Weights of a small contrastive image-text model: batches of 128.
Rows from block 2 of the image encoder, named by matrix and row number. Rows with one number belong to one channel. Each number is 128 + 32 x the weight over its row's rms, rounded and kept within 0 to 255. All counts start at 0. Numbers have three digits each. After the name is the row's rms in percent of the matrix's.
# convs0: expand pointwise conv (encoder.blocks.2.convs.0.weight, 160x40x1x1), inputs 0-39
# convs1: depthwise 5x5 conv (encoder.blocks.2.convs.1.weight, 160x1x5x5, trained with AdamW), a 5x5 kernel
# convs2: project pointwise conv (encoder.blocks.2.convs.2.weight, 40x160x1x1, transposed), outputs 0-39
convs0.1 123:133126122130087140157129189170167132163126150126139120123188126159108111091080084107111107090153094171056098185173143104
convs0.2 131:119183159143167143128132185094111116100123053157142159135143170135165148143127187123116161102070146132085094095121096185
convs0.3 099:165125104178120108187083104135203154140088140169096124172150120097091098140156152154105063132099095108117141148167149093
convs0.4 102:119133167082145183109122189086204149163124128164124128111089133102132120119101140120114148136042183143131120093091144087
convs0.5 087:101143165094159100138124114176084065127133104103096118168115132101116127194080179108169145146109107122099144116204160168
convs0.6 103:090104115127113125166086117128147164110079187135162126120167103098125057137127053135075103161101079145108141146161163094
convs0.7 097:147136091129151177172135136152121135053099096159083091157113108140157062083117062087122123124159097103129139079162142133
convs0.8 125:135028088133128137155123149134164172112123098093077160119144150163098135136055163167160167138098082107118139119135094120
convs0.9 065:103137164142157130139139146115118079161074155139124149092131122100182152132181117100146126139134168066173058162181184114
convs0.10 114:117130074117082178115130086110107186142097161099138179162172079081077112103155077116144145111172155113135110094107140157
convs0.11 103:078090137128119147108156200072165122123119153215137124089164109118083103201105138165124121137120148142113121167108096127
convs0.12 133:156115132169096103083093112119161099098096117148076126121147115148084098100135137157062207153129062079133142135171115136
convs0.13 063:108080079089143138097135072122114090111106103130109178145067092166189154114195107117143128182129103100123114105165155138
convs0.14 096:161087130189096149134103117100150142186106134116122120110177088122151164123116120150093136104138135116038136138178189074
convs0.15 124:152114077127122114159143097164150078152111149100115110183069139134134139158092120126111133087148056158079118128148214103
convs0.16 065:153097111169120108141089118143092158115115078101099133156190126130187185124078157126104152178105071069113113128141084143
convs0.17 048:075114077149137129157095142151113157172102088123183121087083154105187138114137084120139086207112115122179142120114145096
convs0.18 095:139142120084113160078120092094068180107168105124133147115153072142107101155127089144053118102156140052154156131111147139
convs0.19 073:098172057114131111165137128128142067157095121164095060155164118189140078143161113128085136144106152120071126161124119153
convs0.20 076:202103136104100158138083089202078172112172105127192115117175157138122114163101155130137133131080118179119128125119148114
convs0.21 110:104114090098140060117113110178116092140170077109091143150176176175090084105113179129147125146148076116140132173166146137
convs0.22 107:068097117121120164149209053093134132144113111158160143101191090125118123136165119140174110099181145119132086127140089145
convs0.23 130:082153107135128136132165162109140161084165150135103180103128145196056095142164084108084151109119132107142125137182166077
convs0.24 128:173065083143103146132156133133154164110116169191107139107096117139123145102115175142137186072093110084124119081070110094
convs0.25 094:131141067092088156123159123082135102130160115110130123091063124126125130165096175143137085090076110156083083095094152070
convs0.26 079:139136122089078139160131081135144077130090154171143094122099138178125149117174140125126046135137095155199119065125158143
convs0.27 083:119110129130130139131164092096120158123129091210162188163155139059140123070156152165142086166156163142115116108083112095
convs0.28 116:144164138131133161203153129125064140154151150113103147145143153115112073197098148094099105150083157091112087100076097105
convs0.29 088:105086035126109141111158151097138068185115055144163120138135097116114111144149194114090126130102157161137103107108144120
convs0.30 098:106128183163151145179105121137149088129146130083180042124109130113148083131146127077120122160151196119120114140079179133
convs0.31 133:093156131113113181138129101175145164122197146115143087064141107156147156145071179077072126126145120117091088128155110156
convs0.32 083:204050153170147123172119065137136185081092150106141098169162129125089119121149147150110125144111140130116100135145086088
convs0.33 092:116064158158153124117174148125121095112175126129219112118109169132130079108078102173117131120162170120106098173105164095
convs0.34 122:131136099137139115127142135124109109124174136160058148085166087114138146171110096112055116121109135084095174186078070099
convs0.35 117:153091124127116127097138126102184178095099101097103130126163108105118139092078145090092106158111092106066068103173103067
convs0.36 094:097062096102105134115117140143106126102120072136131117195111057090099126105149104124158126153086138108141126180092191079
convs0.37 075:170138135161074142141131140126088151129136175063159128152177127166171176154189104115119085116155106083093139175113175125
convs0.38 078:080092144111109174147142153133151119150161125169117067072099069085072102111137140101127171153199095123085121106136124128
convs0.39 064:213139109121132099102176140100110126157162107133117090090096176095100155125149162161145095146149117046142191112121151117
convs0.40 117:127117150169145174157142161159154104160162137146126118116100094111147090104172127166185170132153113184068092116105184070
convs0.41 079:156161122108092095155110115166125177129165121140071159115185108132145139104218104106141110147140124128081063111109103075
convs0.42 115:157164091148069116137140160085119091145140087145084161088138129150098100132063166123082118128156084121090119074186098129
convs0.43 112:143153125067152082126203129107082129146140096092140136115165120086174072107164123112152127105103119140219104105137122106
convs0.44 094:089166114071118121095116137140123157127105173105099179137187142097145127150131043151117107158058125106104124082146109174
convs0.45 074:131118154062116153103095127153093167096168104137180137138124106109088149081121082171113111129088121188202145151079138115
convs0.46 135:133125137142105138119091129159102055157112110107102112147126045091084096132122163071087136083118086110089106179109110165
convs0.47 061:107118101154077117092099173101109139098108121088142113064091140167117201130128063156104071163149144088118144123099100104
convs0.48 095:153048133124142118094130174104144162175161095181108121119102134113119142116148162145114124109091131057195129075118085160
convs0.49 100:092159109112125110087127109155065111143063158102109119173124120164084141027131119074129103120105089125141146096143156123
convs0.50 085:136190118112122150133124133142065101101164144100142112084151134155162099132215102099117144105093103123175128208087148119
convs0.51 094:099188099166115131135180123075160137145087105083128119122095150122102112069192137124092102078121100157098095090180138113
convs0.52 126:075165141131187159122118092095180067168121054114123122140117179104136119116095134079173130088081137115141121161112134099
convs0.53 088:140114113110220117128182094107149137115065200161132100197142137122062150125134131135122109141113111141075112132112141148
convs0.54 133:141119176130097093106139118154182158138097118135068089109109118136142083141120153068151099163109167109149047108178092095
convs0.55 099:130158148116140170099123114118116061125126139175179224167120091092085149125167082138144116147100130117126097069133145156
convs0.56 125:077112100135084139109154081100086110083137121111144161119104157116197102170060113169158150086098194110123125126134162137
convs0.57 120:099106156136102123157084128129122186070086139095185116124112154149104096117115072173205117146086123153120133163182106145
convs0.58 060:165145132146131185117084174161076146090097112057138151176128112173149097169162158113182144104117100078119098136125146154
convs0.59 103:131097169118142130123128084154130171118143086168130101093140093141083146126129126074081103087114194154196131144185074112
convs0.60 067:069112092132119190105126074125088100117166182137156143151174178093142126149114160139146135171147131125189080109108152082
convs0.61 116:153106154134137106126121162153123226158126118082108197091164143097142120131126139161123150114164097115075114071161086092
convs0.62 100:103101070098073189118148085166142163130157163121149134112152186143099120177159103176111087129144141127142153106110199136
convs0.63 109:150131132156126087099171168158134121119171092151124115098143073100173151128123166154133106051127156145133147199166099065
convs0.64 084:103119112130144128152121089125130183193109187172135091163191124095088157140142127098177160171160184161165114109110146120
convs0.65 087:126107136125186143125115097109085129168130112090134128171124156143121164220104176059077138176098090111100123163135128125
convs0.66 081:117073065136097127094171170113105138114109067129147076109102093134160156129157129080116122096143049149182125148103149116
convs0.67 127:166119101104077101176117102138187069147135111159170149165190127148143132105122160130104089109088123105108207133095114102
convs0.68 111:156118165108169188109161148150086120152118140106119151189112136128152076120177180071090105139121162121090169075122162101
convs0.69 069:101094126172080109136125150143147172120114119159144141145106120126193171112104137080130132134108040129045134119174145084
convs0.70 075:128186118099147180167141139166100107159106134096189140084044168110073131102150107126106115099119120104065099111134127131
convs0.71 134:201132123111101098140107150167145113217120139098098132113111153139135145118080103170135139128166090168104131178073186141
convs0.72 065:112189151141108115129152122168153139158120142158153126141167107167176201081160122119109077180113089084186142171127131102
convs0.73 120:146180158093130141149103133101127140184086161137167081120127040071158133131137104160097110093086162173121134105110116085
convs0.74 069:115128129133178106076145061094174118147156080150113145131140138164057126104155116141068182105114110092147114190157142135
convs0.75 110:099160097160138091150120137108187159205195104127136116099122091118146142087132112190082136177131133169162129145104136085
convs0.76 099:063130116130157144099162042151150119127159106120128106069073146127088136109081145133160151135106145118112101042147135110
convs0.77 087:133161065116091111182107087136093074127122182184103121108151074079129102090091166140154161127100114088128123155116090125
convs0.78 119:119120170143108126151182139144069100149089146117097095147141114094132114135090093072078119073087112065142130130190151086
convs0.79 105:102111123134100114113129125148153135115158165188104125039173140081129152152192145149178087083173127126080123120090102135
convs0.80 074:110088090136162141138150091115161111116087097133064148186115175140183143118229149122108166118129137109110147104091125106
convs0.81 124:127126154099107168158172149110151069143110071130087176100132127154101137079105208115103130126085105109072123096172157133
convs0.82 115:064112155104099104084153094091090148085125155103126070087090208157144164152122128120079145126139131119079092107143131151
convs0.83 124:135153200146141158141111156126137154206067151107166122142128097069120129156141081115162124145083117102096116123120076072
convs0.84 122:100147146100145090179186116137154169140091068139118136104166122157147120123093097143098199100129132101099180098198119108
convs0.85 105:154190082183145098190157156121187163145152109125164087138126088119165121086164127122145134167073095159120083119138139114
convs0.86 123:105113094068201124068129121097156098144107151063075085117087126140073106179120115104137146130127130128164106138104125172
convs0.87 093:139179059118158086131190137148086132137125161086123128141140181178096149057125082118118093137119095139129131112133161071
convs0.88 105:083082142152113145128106135118129103059121165111152195128093144112107068142137097145123154133089116082113173099060183115
convs0.89 090:124185152110094169108117112147071077165113136053101140092122158125088084147102155081115135133083160092087107162139152150
convs0.90 095:156095191096173162127121143106143148181086176167120135164082117133088111139126141092071116102079128154127091099085076123
convs0.91 124:122145194135120109148153145121149139132143103133133088126157149056105169139147142051072125116053111144143146101143197110
convs0.92 095:129122107168153116033112166116087103171143110148159102153116115168078152103168147069100140124154182139107179148102133140
convs0.93 083:104095158062105169111170169161115100151128173101140138116130124128142166131205135117180160123071134152141109140167168070
convs0.94 099:201160118160121115053155123081184102106156138123119114135153125151131158168154135132082135142206082125139131128170096093
convs0.95 066:126130160141117173116149107087125145149114175121108110154086089089097066080125135126208145123129152121138080070119093066
convs0.96 102:136137124125158141172124170185161098155113097135106068109119113177114127120109022176133103120070139100117162126128161112
convs0.97 085:145121127160084124134083162166115202149131123152164111180150107139092163114120148124191192127147153100125143113132209159
convs0.98 091:108143179105137098121201128160085145160167173107147095155126191110109147170096115133129138140132139144210136124134139058
convs0.99 057:134190083128107146059129136170090099142163101125144154149139177137084078144134134136102141108136087091161165116098191078
convs0.100 091:109084115093160131147152103069116149114155194117179145181119084121150109110136084144099143076123145061137111132072147168
convs0.101 078:151121107125141116092135156157086043083131096126085185139111149146106070121146142118078106056133179107155123099142126098
convs0.102 076:201079167156107132124122089141147068093143139131097139134113109141106156120195146143125158150113139096162189168057125099
convs0.103 116:132122132117129093160128094092115092161154151095146170105151107091064084181101196080178097148097150168088118149102119120
convs0.104 113:200098090145113119139097158109165123138169147146130089137173066089106127124095155104162125134077076114123118081188105088
convs0.105 116:123148104121100130151163161137109145120173115096148140167144107062108117057135119081095107125165179147150174127149149217
convs0.106 081:151083100095105127192173105074109157140162088199132086134121093112161178124170089145160136120125128115151130104108077089
convs1.1 125:136109121146111127105132107092144190138046086167181096080102139112111142113
convs1.2 135:108075079093078085070101101101095157180134126130163158144130153142128134158
convs1.3 104:111081141133144091080105112134117071039081133132115163129109166136105117153
convs1.4 125:150162096060110134134090087127144141112119144132142076069096141121085067101
convs1.5 087:087129139186147153106153162130102094117178151139118175171154141173159132191
convs1.6 104:176182137069097199170178114091116103113151148105100128124133159126131114149
convs1.7 100:079110137097111164138137149155174164184153151155166192163151101140171152127
convs1.8 127:151155136099116146149116070104166094055102115092084095153137074098144149138
convs1.9 051:178172136079082120103148111084105144130093096129071148156067124089109113128
convs1.10 097:144093136164175091128132171185153125080113133161133120184199132096133106133
convs1.11 119:097093075096064116089074077101130116075106116148114108110151135164153141135
convs1.12 098:146182141159141134111135194171131078090121174164105078161169143122111135154
convs1.13 069:118169099125147102042110158088084123096103159163133166152160157105129168132
convs1.14 112:182098151140153106107118155130081047104150090125070152131136103096141142164
convs1.15 097:094116162189116105162187184168128170191121143131130145122101117094119115100
convs1.16 067:084162093145112104062078180104091151121175106145154134107097114155118086139
convs1.17 056:128135094192117199128152112082117145136098132103106131105132167090067172105
convs1.18 073:137177157105085151139126137132107161143168170163179112160149180171103098177
convs1.19 073:099136143150116143133176173137147137158190146126144100209155084080112152145
convs1.20 074:092113193114059129164149156093160172193124149151163124125145146126130099141
convs1.21 108:168123136125138156109067146104115084083102111086120107069147076070111132107
convs1.22 092:148091114175165110134090155148152135136086130127089047130094147199130120140
convs1.23 110:133127173142162120121178157126125044151118072141096146151110137091174129083
convs1.24 127:089115131117094127124168149129108138164150116129215195163154131148186142111
convs1.25 108:127113139093092134156125116099138124197155107110160141160087083141140099041
convs1.26 058:156102092139186126124202101126185135154101134102148133133065108129083105145
convs1.27 094:148165190153140138161114056127092127119045114136098129088144127127134139164
convs1.28 101:080060082134131092138153112154116154168123169083131161147153089088137101093
convs1.29 077:144195110136066122131142107112133091149146105109051098117156156086103135169
convs1.30 106:133130134071154100144109129089120045143105098081168103110175119082127157118
convs1.31 132:120093100154141116091081160175138071111180166112077099148118125082107159112
convs1.32 081:198129179098097112142161137121103154116090119104128155057154131138066103125
convs1.33 097:091121128140143126104190059146116185136152117142167103139080149104126172080
convs1.34 089:101112108107063117116098073083126109078092096127102083086133128113076100119
convs1.35 142:132137144067143124130174060141112167140056158111161143072120105152112120141
convs1.36 070:102095162103110128144172075093110137174123118094080188106145145105188134153
convs1.37 071:099110118122094162125191151142107092097072128178116069107161098109138156171
convs1.38 080:094109107131122137083146174129085117210173157139127187132162084117111146122
convs1.39 061:151160028120131139152098123100163112150150145138096064149161153114149158125
convs1.40 123:148115100097073130198149090072052128163142139116105131146138147140090134117
convs1.41 087:136150143116129163129133092199142140143136187117108058095140175180156144145
convs1.42 104:117099082161149134186103106137104183125094101129165113098085147155154086074
convs1.43 105:143153142122147165151061105140173127064111164151109058106149119090100141141
convs1.44 086:138142119166111130142179096165135132148141025097076133106155134109165118112
convs1.45 075:144147150104129124160122125117126130123139141149079068160170142061134213164
convs1.46 166:178146111074095143090067115137096060116143147079101131166137103110143152136
convs1.47 061:123157162159081078088132160136125165092129179082152135142095164152089082149
convs1.48 084:121142162122129137212150120070134166177099100120122207144113106111128140122
convs1.49 092:100127156200085096099130116130159159161154130125197158148153108179153149150
convs1.50 101:167145123159109105129142126114075058130088072120111141108063113148165120084
convs1.51 091:133177136157141112168085120118128117069078213167107109099108130132148100133
convs1.52 114:142128121102103207141077096094128096130080093113091115127118058126124142163
convs1.53 073:109101177189103128149164180097116078115152153124134126157074104115179097115
convs1.54 179:121140132103134105149129073156093162149053147097139145043150129145149094136
convs1.55 101:092120103075072119104158127086084108145126081097134142124087087115114092071
convs1.56 111:145094144137138048087104119121083097096098123107095079075120156123111082125
convs1.57 105:134162121068075167106079132134096097166114148138080082173126135103119102166
convs1.58 071:098165148140107159137082100126209145108159159155158082159145134075111110098
convs1.59 075:135143166152132158185137124113166199195140168142164132170156150105131107103
convs1.60 073:093092071101143139140174136153148193136157177127176140159169132157141124170
convs1.61 112:130140127152200151082116139144129099103165169157128130179139115142183199135
convs1.62 125:116072088094075135133168121091153126164181148115102160124109104069108104094
convs1.63 148:120081080080132086074064071118127100086097120151131133124141143137147151160
convs1.64 084:081110119115109081106159140111120104206148136159125134149116176106069141072
convs1.65 064:105121148135092102130140070091168078156138060112131105111083131092155080101
convs1.66 095:100153127128143105112156066081069096065131075112150119126174139151143155110
convs1.67 123:160155137084073146143136047100121105122113125116126093157180112086122143181
convs1.68 068:159136210182155159128168160101110157138133136110163120178167085138136116153
convs1.69 065:103162131143130135169107124122132052099185185097126104169146088158131095098
convs1.70 061:197123088212147137098194134140115094138124143131116119165142115172128103132
convs1.71 157:118129141138147108124128113138093055060042085142153176133122126142135136143
convs1.72 057:133116177117207130138093137108112143113153143117137049098087160088146094118
convs1.73 106:100116106109097126064094081095103088071083108099101098087129106105111112100
convs1.74 069:162100132139132154080127155059095172145120049145128127100114146084115149092
convs1.75 086:131103107129120158133069115106098077071128130180147161201151171138154138134
convs1.76 093:164161168100135158134101123091134162133095112112142140122070036104147122087
convs1.77 088:104143151178179127155161151156131153162192165099156119161155105154157169165
convs1.78 123:076100116120123060098098116134097134149167149131169187167168085141147146156
convs1.79 097:133130125113148096138116136084132094127123091140201189195134141148158183160
convs1.80 073:129145135180148092126162092162154113114134157115050147176105109194152146114
convs1.81 105:137121094130097090118127114076070132112151036120144138138072117141105131087
convs1.82 092:135094109118149062096112076094106085128105096123088097097089127121082122076
convs1.83 135:108118146156140075094153159149114057117157158135104062092119139142102072110
convs1.84 113:184151083165162102100068114124105075146091179133103119115158103134100161142
convs1.85 081:159095154186090136121138147076185161125192151117147181164120125095129127123
convs1.86 106:118099084134103093060085148155155061128156161142103127141193134114120128155
convs1.87 067:098128128140098097082138143090128136158155141130157206171136170158199146131
convs1.88 139:141172164154171138124139120129106127148051136127142077064103155143114069105
convs1.89 069:120140099094126091149090142101170136108095158113194168160133131168141188177
convs1.90 093:145194190125131151156122106104175099122098106117061159155145132094147174136
convs1.91 139:103149149130121111149160129122043106114074053080154135099105133155145150135
convs1.92 086:172143149118122145115110130102090096098085090109056094114096106054141100125
convs1.93 080:100108154112164159133151139115135100119161147117104133158146220178149073170
convs1.94 080:111173133141217112170151166155105112170140135142136065156167134131131126159
convs1.95 069:083099117098132128134180156114113131122127081137085030106103118095089129140
convs1.96 113:082125134156173143162128161172177166170195177159128160135132139110102125104
convs1.97 085:167121061186163160151103172137141180081140139101106096131081139149146124118
convs1.98 078:129151134147159092133067112165097129135107162077178133106175172173171148151
convs1.99 056:141149117166103092100186136115165132106160210093152095102173145137162137109
convs1.100 096:124136147125119138172186179113124184172181141133133168148150134167151188152
convs1.101 073:165105121056108139147147169119096095170075113134117179144143138139070168115
convs1.102 062:095163050089128097152148119154090150086118198128172123134145117091149126126
convs1.103 120:103110107114113098080086078099110059064074100128113098124107137144148136142
convs1.104 127:156170100145170153154117167139111082089144123096066079132132108082081103149
convs1.105 133:108104096134170123082066118148111064077080165143114106092126156105116113099
convs1.106 064:158130098092060124157149133098136182141174144159142161177112084174161131124
convs2.1 129:170109138102082123152104136142102177137193193103139061158190171088126143155125101188135114122128134082149109133150122140
convs2.2 119:141174120184136116076123159152143140119090090121109112133126107168082110169177177196207165125147100139100096134104124135
convs2.3 093:110142117170140120118099069125103149158134087144087115111065149154099177147171152119102133122039103134142101197097101133
convs2.4 104:088094146117092126119126151087166073054109122188130150135144172146135094130144154115036159118093114122167146154148109153
convs2.5 090:137153175140114173211126086055196127140130123145101179181124176146162115146127124113089148151107139137135149151110088121
convs2.6 105:145114130188114121094139120136098100162081088088078152069136118152109126092156176096125102134181140094123066087091100091
convs2.7 100:168172128136149104158129188116119083174125157115141126111115189238145115114132160109149179143133149100091116168149133129
convs2.8 094:164162195131054102125126117140172138076182117118159145088150123138081125149137080150098112121161121122078065147159106121
convs2.9 063:138162206144159113198091168167123073097129145151134134176118130144147113178169139102130131145117130110125133185151192160
convs2.10 075:159107146101150063089117103096092141141152126136082095147109144091150112148123161115080202074169169140150111085077149109
convs2.11 139:081179076112087098133133135112160144134114081148107115177135146107135189123167067098132156180145124090165140141104065161
convs2.12 111:113133155133139193178206078073124182150145101128166152138101172146176164124144152113134064140108126145097145146115135103
convs2.13 075:174113161175186120117132121157131092162132088092071140133150112134138062107127097118215134118165181131092121141093107113
convs2.14 100:122078184183177142125145165104100152135108166154071137156082177080158140108128158093108060118111151099105143110152132106
convs2.15 096:097128145118080121100102139100167121048169116147083153096147089124089086104158162105123095116193187153158097151119116151
convs2.16 074:151152094118145090190165184123115135155086096084113151077153120122189121156098158110164143133138080095080099160091165117
convs2.17 063:131070150187136142194093155149151124139111156148137143144147121104151166158159185083133158151123049162141141141087175108
convs2.18 086:164089081146082136127182159177135134089113106072157084127066131102131108122097183079154177116102084146129111114151122149
convs2.19 064:081129137130130122132123144126150187124145128136172107146122144072136152091114114113117141183169193098131127046090089203
convs2.20 080:129096091118151153148109073091132085137074122122071120152120120166141116127103103067109104063167134062073101121091123113
convs2.21 114:156082148118141107110138107141145067146170096174171180113115125131116109186144122122163192094138072091127109074076117107
convs2.22 088:100159134155117097094093095128084110142177129106145136100061088143084126071133118114091192106183117072148128117082151137
convs2.23 095:141149103095134115210116137096150151200118132100072130145106097137153113133100165141132138150118134198187184125086093116
convs2.24 103:131109138099160119103079058146119112114143172081123091096194180153108090179125133086149137111163173085121169140150152125
convs2.25 107:113161154134138185146136033112116117136154141119123142084135165142108153148137085153088126075068110083147184163126167107
convs2.26 063:115104154136103146182151097089147198070192165103128129122131094142108158151127160101131136100150085163142154118210137153
convs2.27 093:124058184124108124133129183125143107089098158154119179154139069130086116091081163103131070151177122086100111114135095123
convs2.28 122:131099110122105111142183170155086098129090126132081160147144119121127078135090172158144128088035081124072093115108139105
convs2.29 090:066052135117070168106124132109160096134150095148169130163139151115137139118142206169152174096114116174116136145093161144
convs2.30 087:130093189132143102112131028171099143158120108091165148145123130067190143103080107155103141137143131122107119152113178115
convs2.31 112:156190127058145099130108161129099089131114125129125148181089167163111075154124104177071086171105143143131118150129188131
convs2.32 077:163128137146157182092069134117142082151111131143074114170100152120090113091069130100090122131172188141102118132102091069
convs2.33 105:153180138037046128147113121115124137126131116097092144135202142093148110181144113143143116139071088138131101116141116160
convs2.34 139:120196173115134132156130201108099192153091151134128114120168165145114124113149148115151121107099102102106071145138191189
convs2.35 118:109155167155172148093095151147143042118124150174068074167093156091115161121130126138099106126154146099103161107108150180
convs2.36 097:141237160144126123135130131156137133174149138117105162144153199092085179142117114138122128191153149114141132068102137119
convs2.37 068:188176123134130122103134122143055104101114146064088149133180146129087172121111097082126141183169141158098135143091126081
convs2.38 079:138164121126107103126066138153079142140081106128112157216123130094119118105145058144124132140141175134118137129147139032
convs2.39 078:136092138116112083142122193107173149110187168097059101128109137140146124150141142197166155112098172142132162093171093114
convs2.40 106:138158118126182180122182114145086147178135172138149144118078110083161108109195114148143150161149082143181100130126155077
convs2.41 085:112089122133172146104095095114123106143161130143163084106138066107088070077102130212123122180148165103165143104144133159
convs2.42 103:145117103104133120130113139159109131144184138124107063104097144147055146117087138114140022143126166140115112085148122189
convs2.43 109:090073154145136118137131122168138112106159172134129114135121103143034114085096068138151097127129148150147056099107152072
convs2.44 091:213108148116150121139118158106096159090113184087131115106123084133188087128100136157082087144139102114108179166133141075
convs2.45 090:135128100175144176176103136160117148169139116113129097098146105121110083138095178110151154148070080105048100130177143174
convs2.46 131:136070113120103160094106114080170086044116115091131083135139130121102163114150100108131147129155074078097080142140153079
convs2.47 060:133143106105132106115150094113110133187079122099141199137193144136116172142142180128112161088181106104095129113176191149
convs2.48 092:178158135078170172174147143109145140127102087078054151085152164153142118141107139125094121135113164141126098174165188104
convs2.49 094:087162127100169172203115114171143130115147102066130118106113124125204110120102094165112155152098169086159077105114111135
convs2.50 097:127198171123091148127106126141134172110104132127182107127200092130162105126154115154090129079086094142153134190109179092
convs2.51 094:172114156117124139166067127158135181169175160152088106122118135124153133140063101116090089157128144222137128107145150159
convs2.52 113:131053155051133180110124118143164121130130074102135133078129155087151102072147137175164096150164132109108127166127140084
convs2.53 077:093150174160138152144092121153138084077106076121160087110126141102204103106129132132165150059145125073110173124083133118
convs2.54 125:065137122137145094138136127165114051110086179141105124104131160136087151177178099099090078114090084147105174126101151126
convs2.55 126:131130162173180101105108147141102082130156135132155150194170115138092156099121117131127041154113092135115098110122160049
convs2.56 128:124126095148130139125128168187115091154065053142122118087113146140154154165137163156121157169095164075176103099072119143
convs2.57 114:114111115153154158144122117118111148139111125079197156083097116167105127127090119097056090159113172140138040139138086095
convs2.58 060:112096145120151125124154104105129125118126105167102147155047132170083123073146161141166071102133206175073103123123151136
convs2.59 094:144116053105088127154097117093147120173162125070124137170145143131162143103125139130158161109109132047079070126104179124
convs2.60 082:078119131129112107159135160166192139134083109168142094145090106117164123145099096184116174109087143135109092104192088184
convs2.61 118:126122155148100167155122110118099105116178116193168079144167085159155106110153130150140167070072091128178127179112131169
convs2.62 114:123100108130101068164108105158112169134160179143128089105103099170100161116110184094157089144087158124130173168108055127
convs2.63 143:130131098089116205116109180086087132124133183131096090137140166167155110051067150160106120136161118113161113144122112161
convs2.64 091:109107126074118129078125142155089131117162121142172114112145177097157168140127154099081081104167202160149205111099121130
convs2.65 080:127132084165103185130089102094112153119174123143140088045085091127106158122133147168144056136113075146090132109152103139
convs2.66 088:059106109143071133102152130093137152113136134133206095108191108152179185132145114141137159068128092107118165128097110140
convs2.67 096:121131113105102133081104146158165144104130111136175147108204123087112145157110104210169136173154109087126070098152169106
convs2.68 084:133118108075082100187109113121139172079184093120128096103150160130123164134137104179112178126073145120150136117092055146
convs2.69 075:133210100169122168161199134125161092153156124157076128088094092099147092122167112130126156127160149182162120098115142103
convs2.70 069:136179150097069160085131088097069107093070101146135149110106085142126134158114152124056112119179181146127114112148127163
convs2.71 119:106146100145175119120143133157107095079070124138076057154107086157189167131119127110085079114135119112127148171122066131
convs2.72 070:134128157132087125102207109139177110188130169155119134189157134157120166131141141159126135054066105128139098178132120107
convs2.73 129:065095097123121153184180114116154112064141103122117122128109160081128111115125085114154149080117164077168151169127187163
convs2.74 072:143167109115156124056139131125173096116129072087068219116096137134089128112128143177096163137100095118113120154115161109
convs2.75 103:147159147137122143083145118167090151121104166139135083118092098071158056117119094096053094146148129152139184178141159128
convs2.76 089:133128088100142095091088115119063102103169078138155100091118143158098135108106115180122181057087114160163139144128093086
convs2.77 091:059078107134132137119147135121197190149129130111128106145148185106170192112138117123119144132115145182189097138125159177
convs2.78 116:100135165102127118128130125120147114112116098104166122116201089114143177084117193162180153177105103138169053168110122146
convs2.79 101:067121103133088145127146101055124198145120178184124101153117057171167135110138125146092148083148126126144103108142121098
convs2.80 071:120126119168060121112115124164130180167186135112112083099168112079066100077078128110088133129118115121128096128132073090
convs2.81 126:110107121105111100137134151078127081152133112145119162103135136157035096115123194111092131126071104086052117129168139139
convs2.82 102:102102116108135116199175145095175070143152069110162163161148135105090154115144112099113087110139112131161122155113094207
convs2.83 143:173151153123128104094108133113114170181063114071106066114092118093102141136188118142117112092121098144139194119170109165
convs2.84 111:136131146088094165169119108091119158077158212073152177147158174121097166127185142137154111157120106106132119136089094117
convs2.85 095:204128156132141144137157075107080109138148131153140155138172147167113131133101172157082179174173135104145185174098161146
convs2.86 113:105084134142121083154087123090095149100172086139110117149110110172114166086044118153084109151164177152140089160094120146
convs2.87 079:077144154105160104124099117124105113088102101037131064118123117112169161156095152124090174110199155109123097142123134162
convs2.88 122:148170181112132187111140136143137112095158110094125128119149105100179189092137198123058161152124116122162166133163177143
convs2.89 067:109131071104074114168120126133119137100209068141151142187130098155172147158112146093112107148135181153141119147111064108
convs2.90 109:120095078137138109143169165163143135135170136070150136131145107101176148126127130191195151120086110105060137146182173142
convs2.91 112:064157117119141096136143084164115116137123184119101121130131055120080096061164189171085129075126155132130147119117136152
convs2.92 097:144128116167129065074146184144159105114161131090131104164077153168099167101085133121142104107101090104052104160116116158
convs2.93 070:124168151158166065092105100118096182142130107123113118101149076080121095123040100129105105151146144106143109187088103131
convs2.94 073:099075150101073104143157106121186128087165122156074119200128095182138108164163088106116174129102155116147127108098128160
convs2.95 074:076127169149124085118149121113159117203148149126142088186093129046156096075126083123103150104114134111185115108130131125
convs2.96 098:102133124060141148122118154065172085136095061185174108150180082099088102144128156136123147109125100114160098103163123134
convs2.97 105:087117094155085104141161180095196181135128139095146157163069126150190118158133105121173154140104120143182142149132121082
convs2.98 086:076167103141080107185143119097123172121091078160125189153099099139141097104104150119089115130072149104058117144101151152
convs2.99 065:153092106134125065183145085086084075142168120145149122149144108190152106133125171146129136126148127139084051161146098095
convs2.100 085:106139127123130170123156157101133112073130052157138074074122140141149093136112162125101113074095117145157110034160144115
convs2.101 067:110073131097085144160143136089193119176137101121088147119169134155075102108115133086139183155092131122132150165086073080
convs2.102 077:154055125114079108139134137108126102108109170120190128143094070112117104131151161134143200125173108100172180144074143116
convs2.103 149:157237105165167130161168173125121115137053122150086115099136100113143104110127104166133135164154107095149085125141110113
convs2.104 134:114078129122152079138143116174128144110160143076128143089133070089198065140139077144181094137092117110137117122146089091
convs2.105 119:148117124088149082146139154102106160146160110126153105098169146116069138165146152059072177114099108110153177108060151104
convs2.106 082:109123178104152187114099145157140188129108141159114144124121166112111095160097216172134163157144169135104170157144172167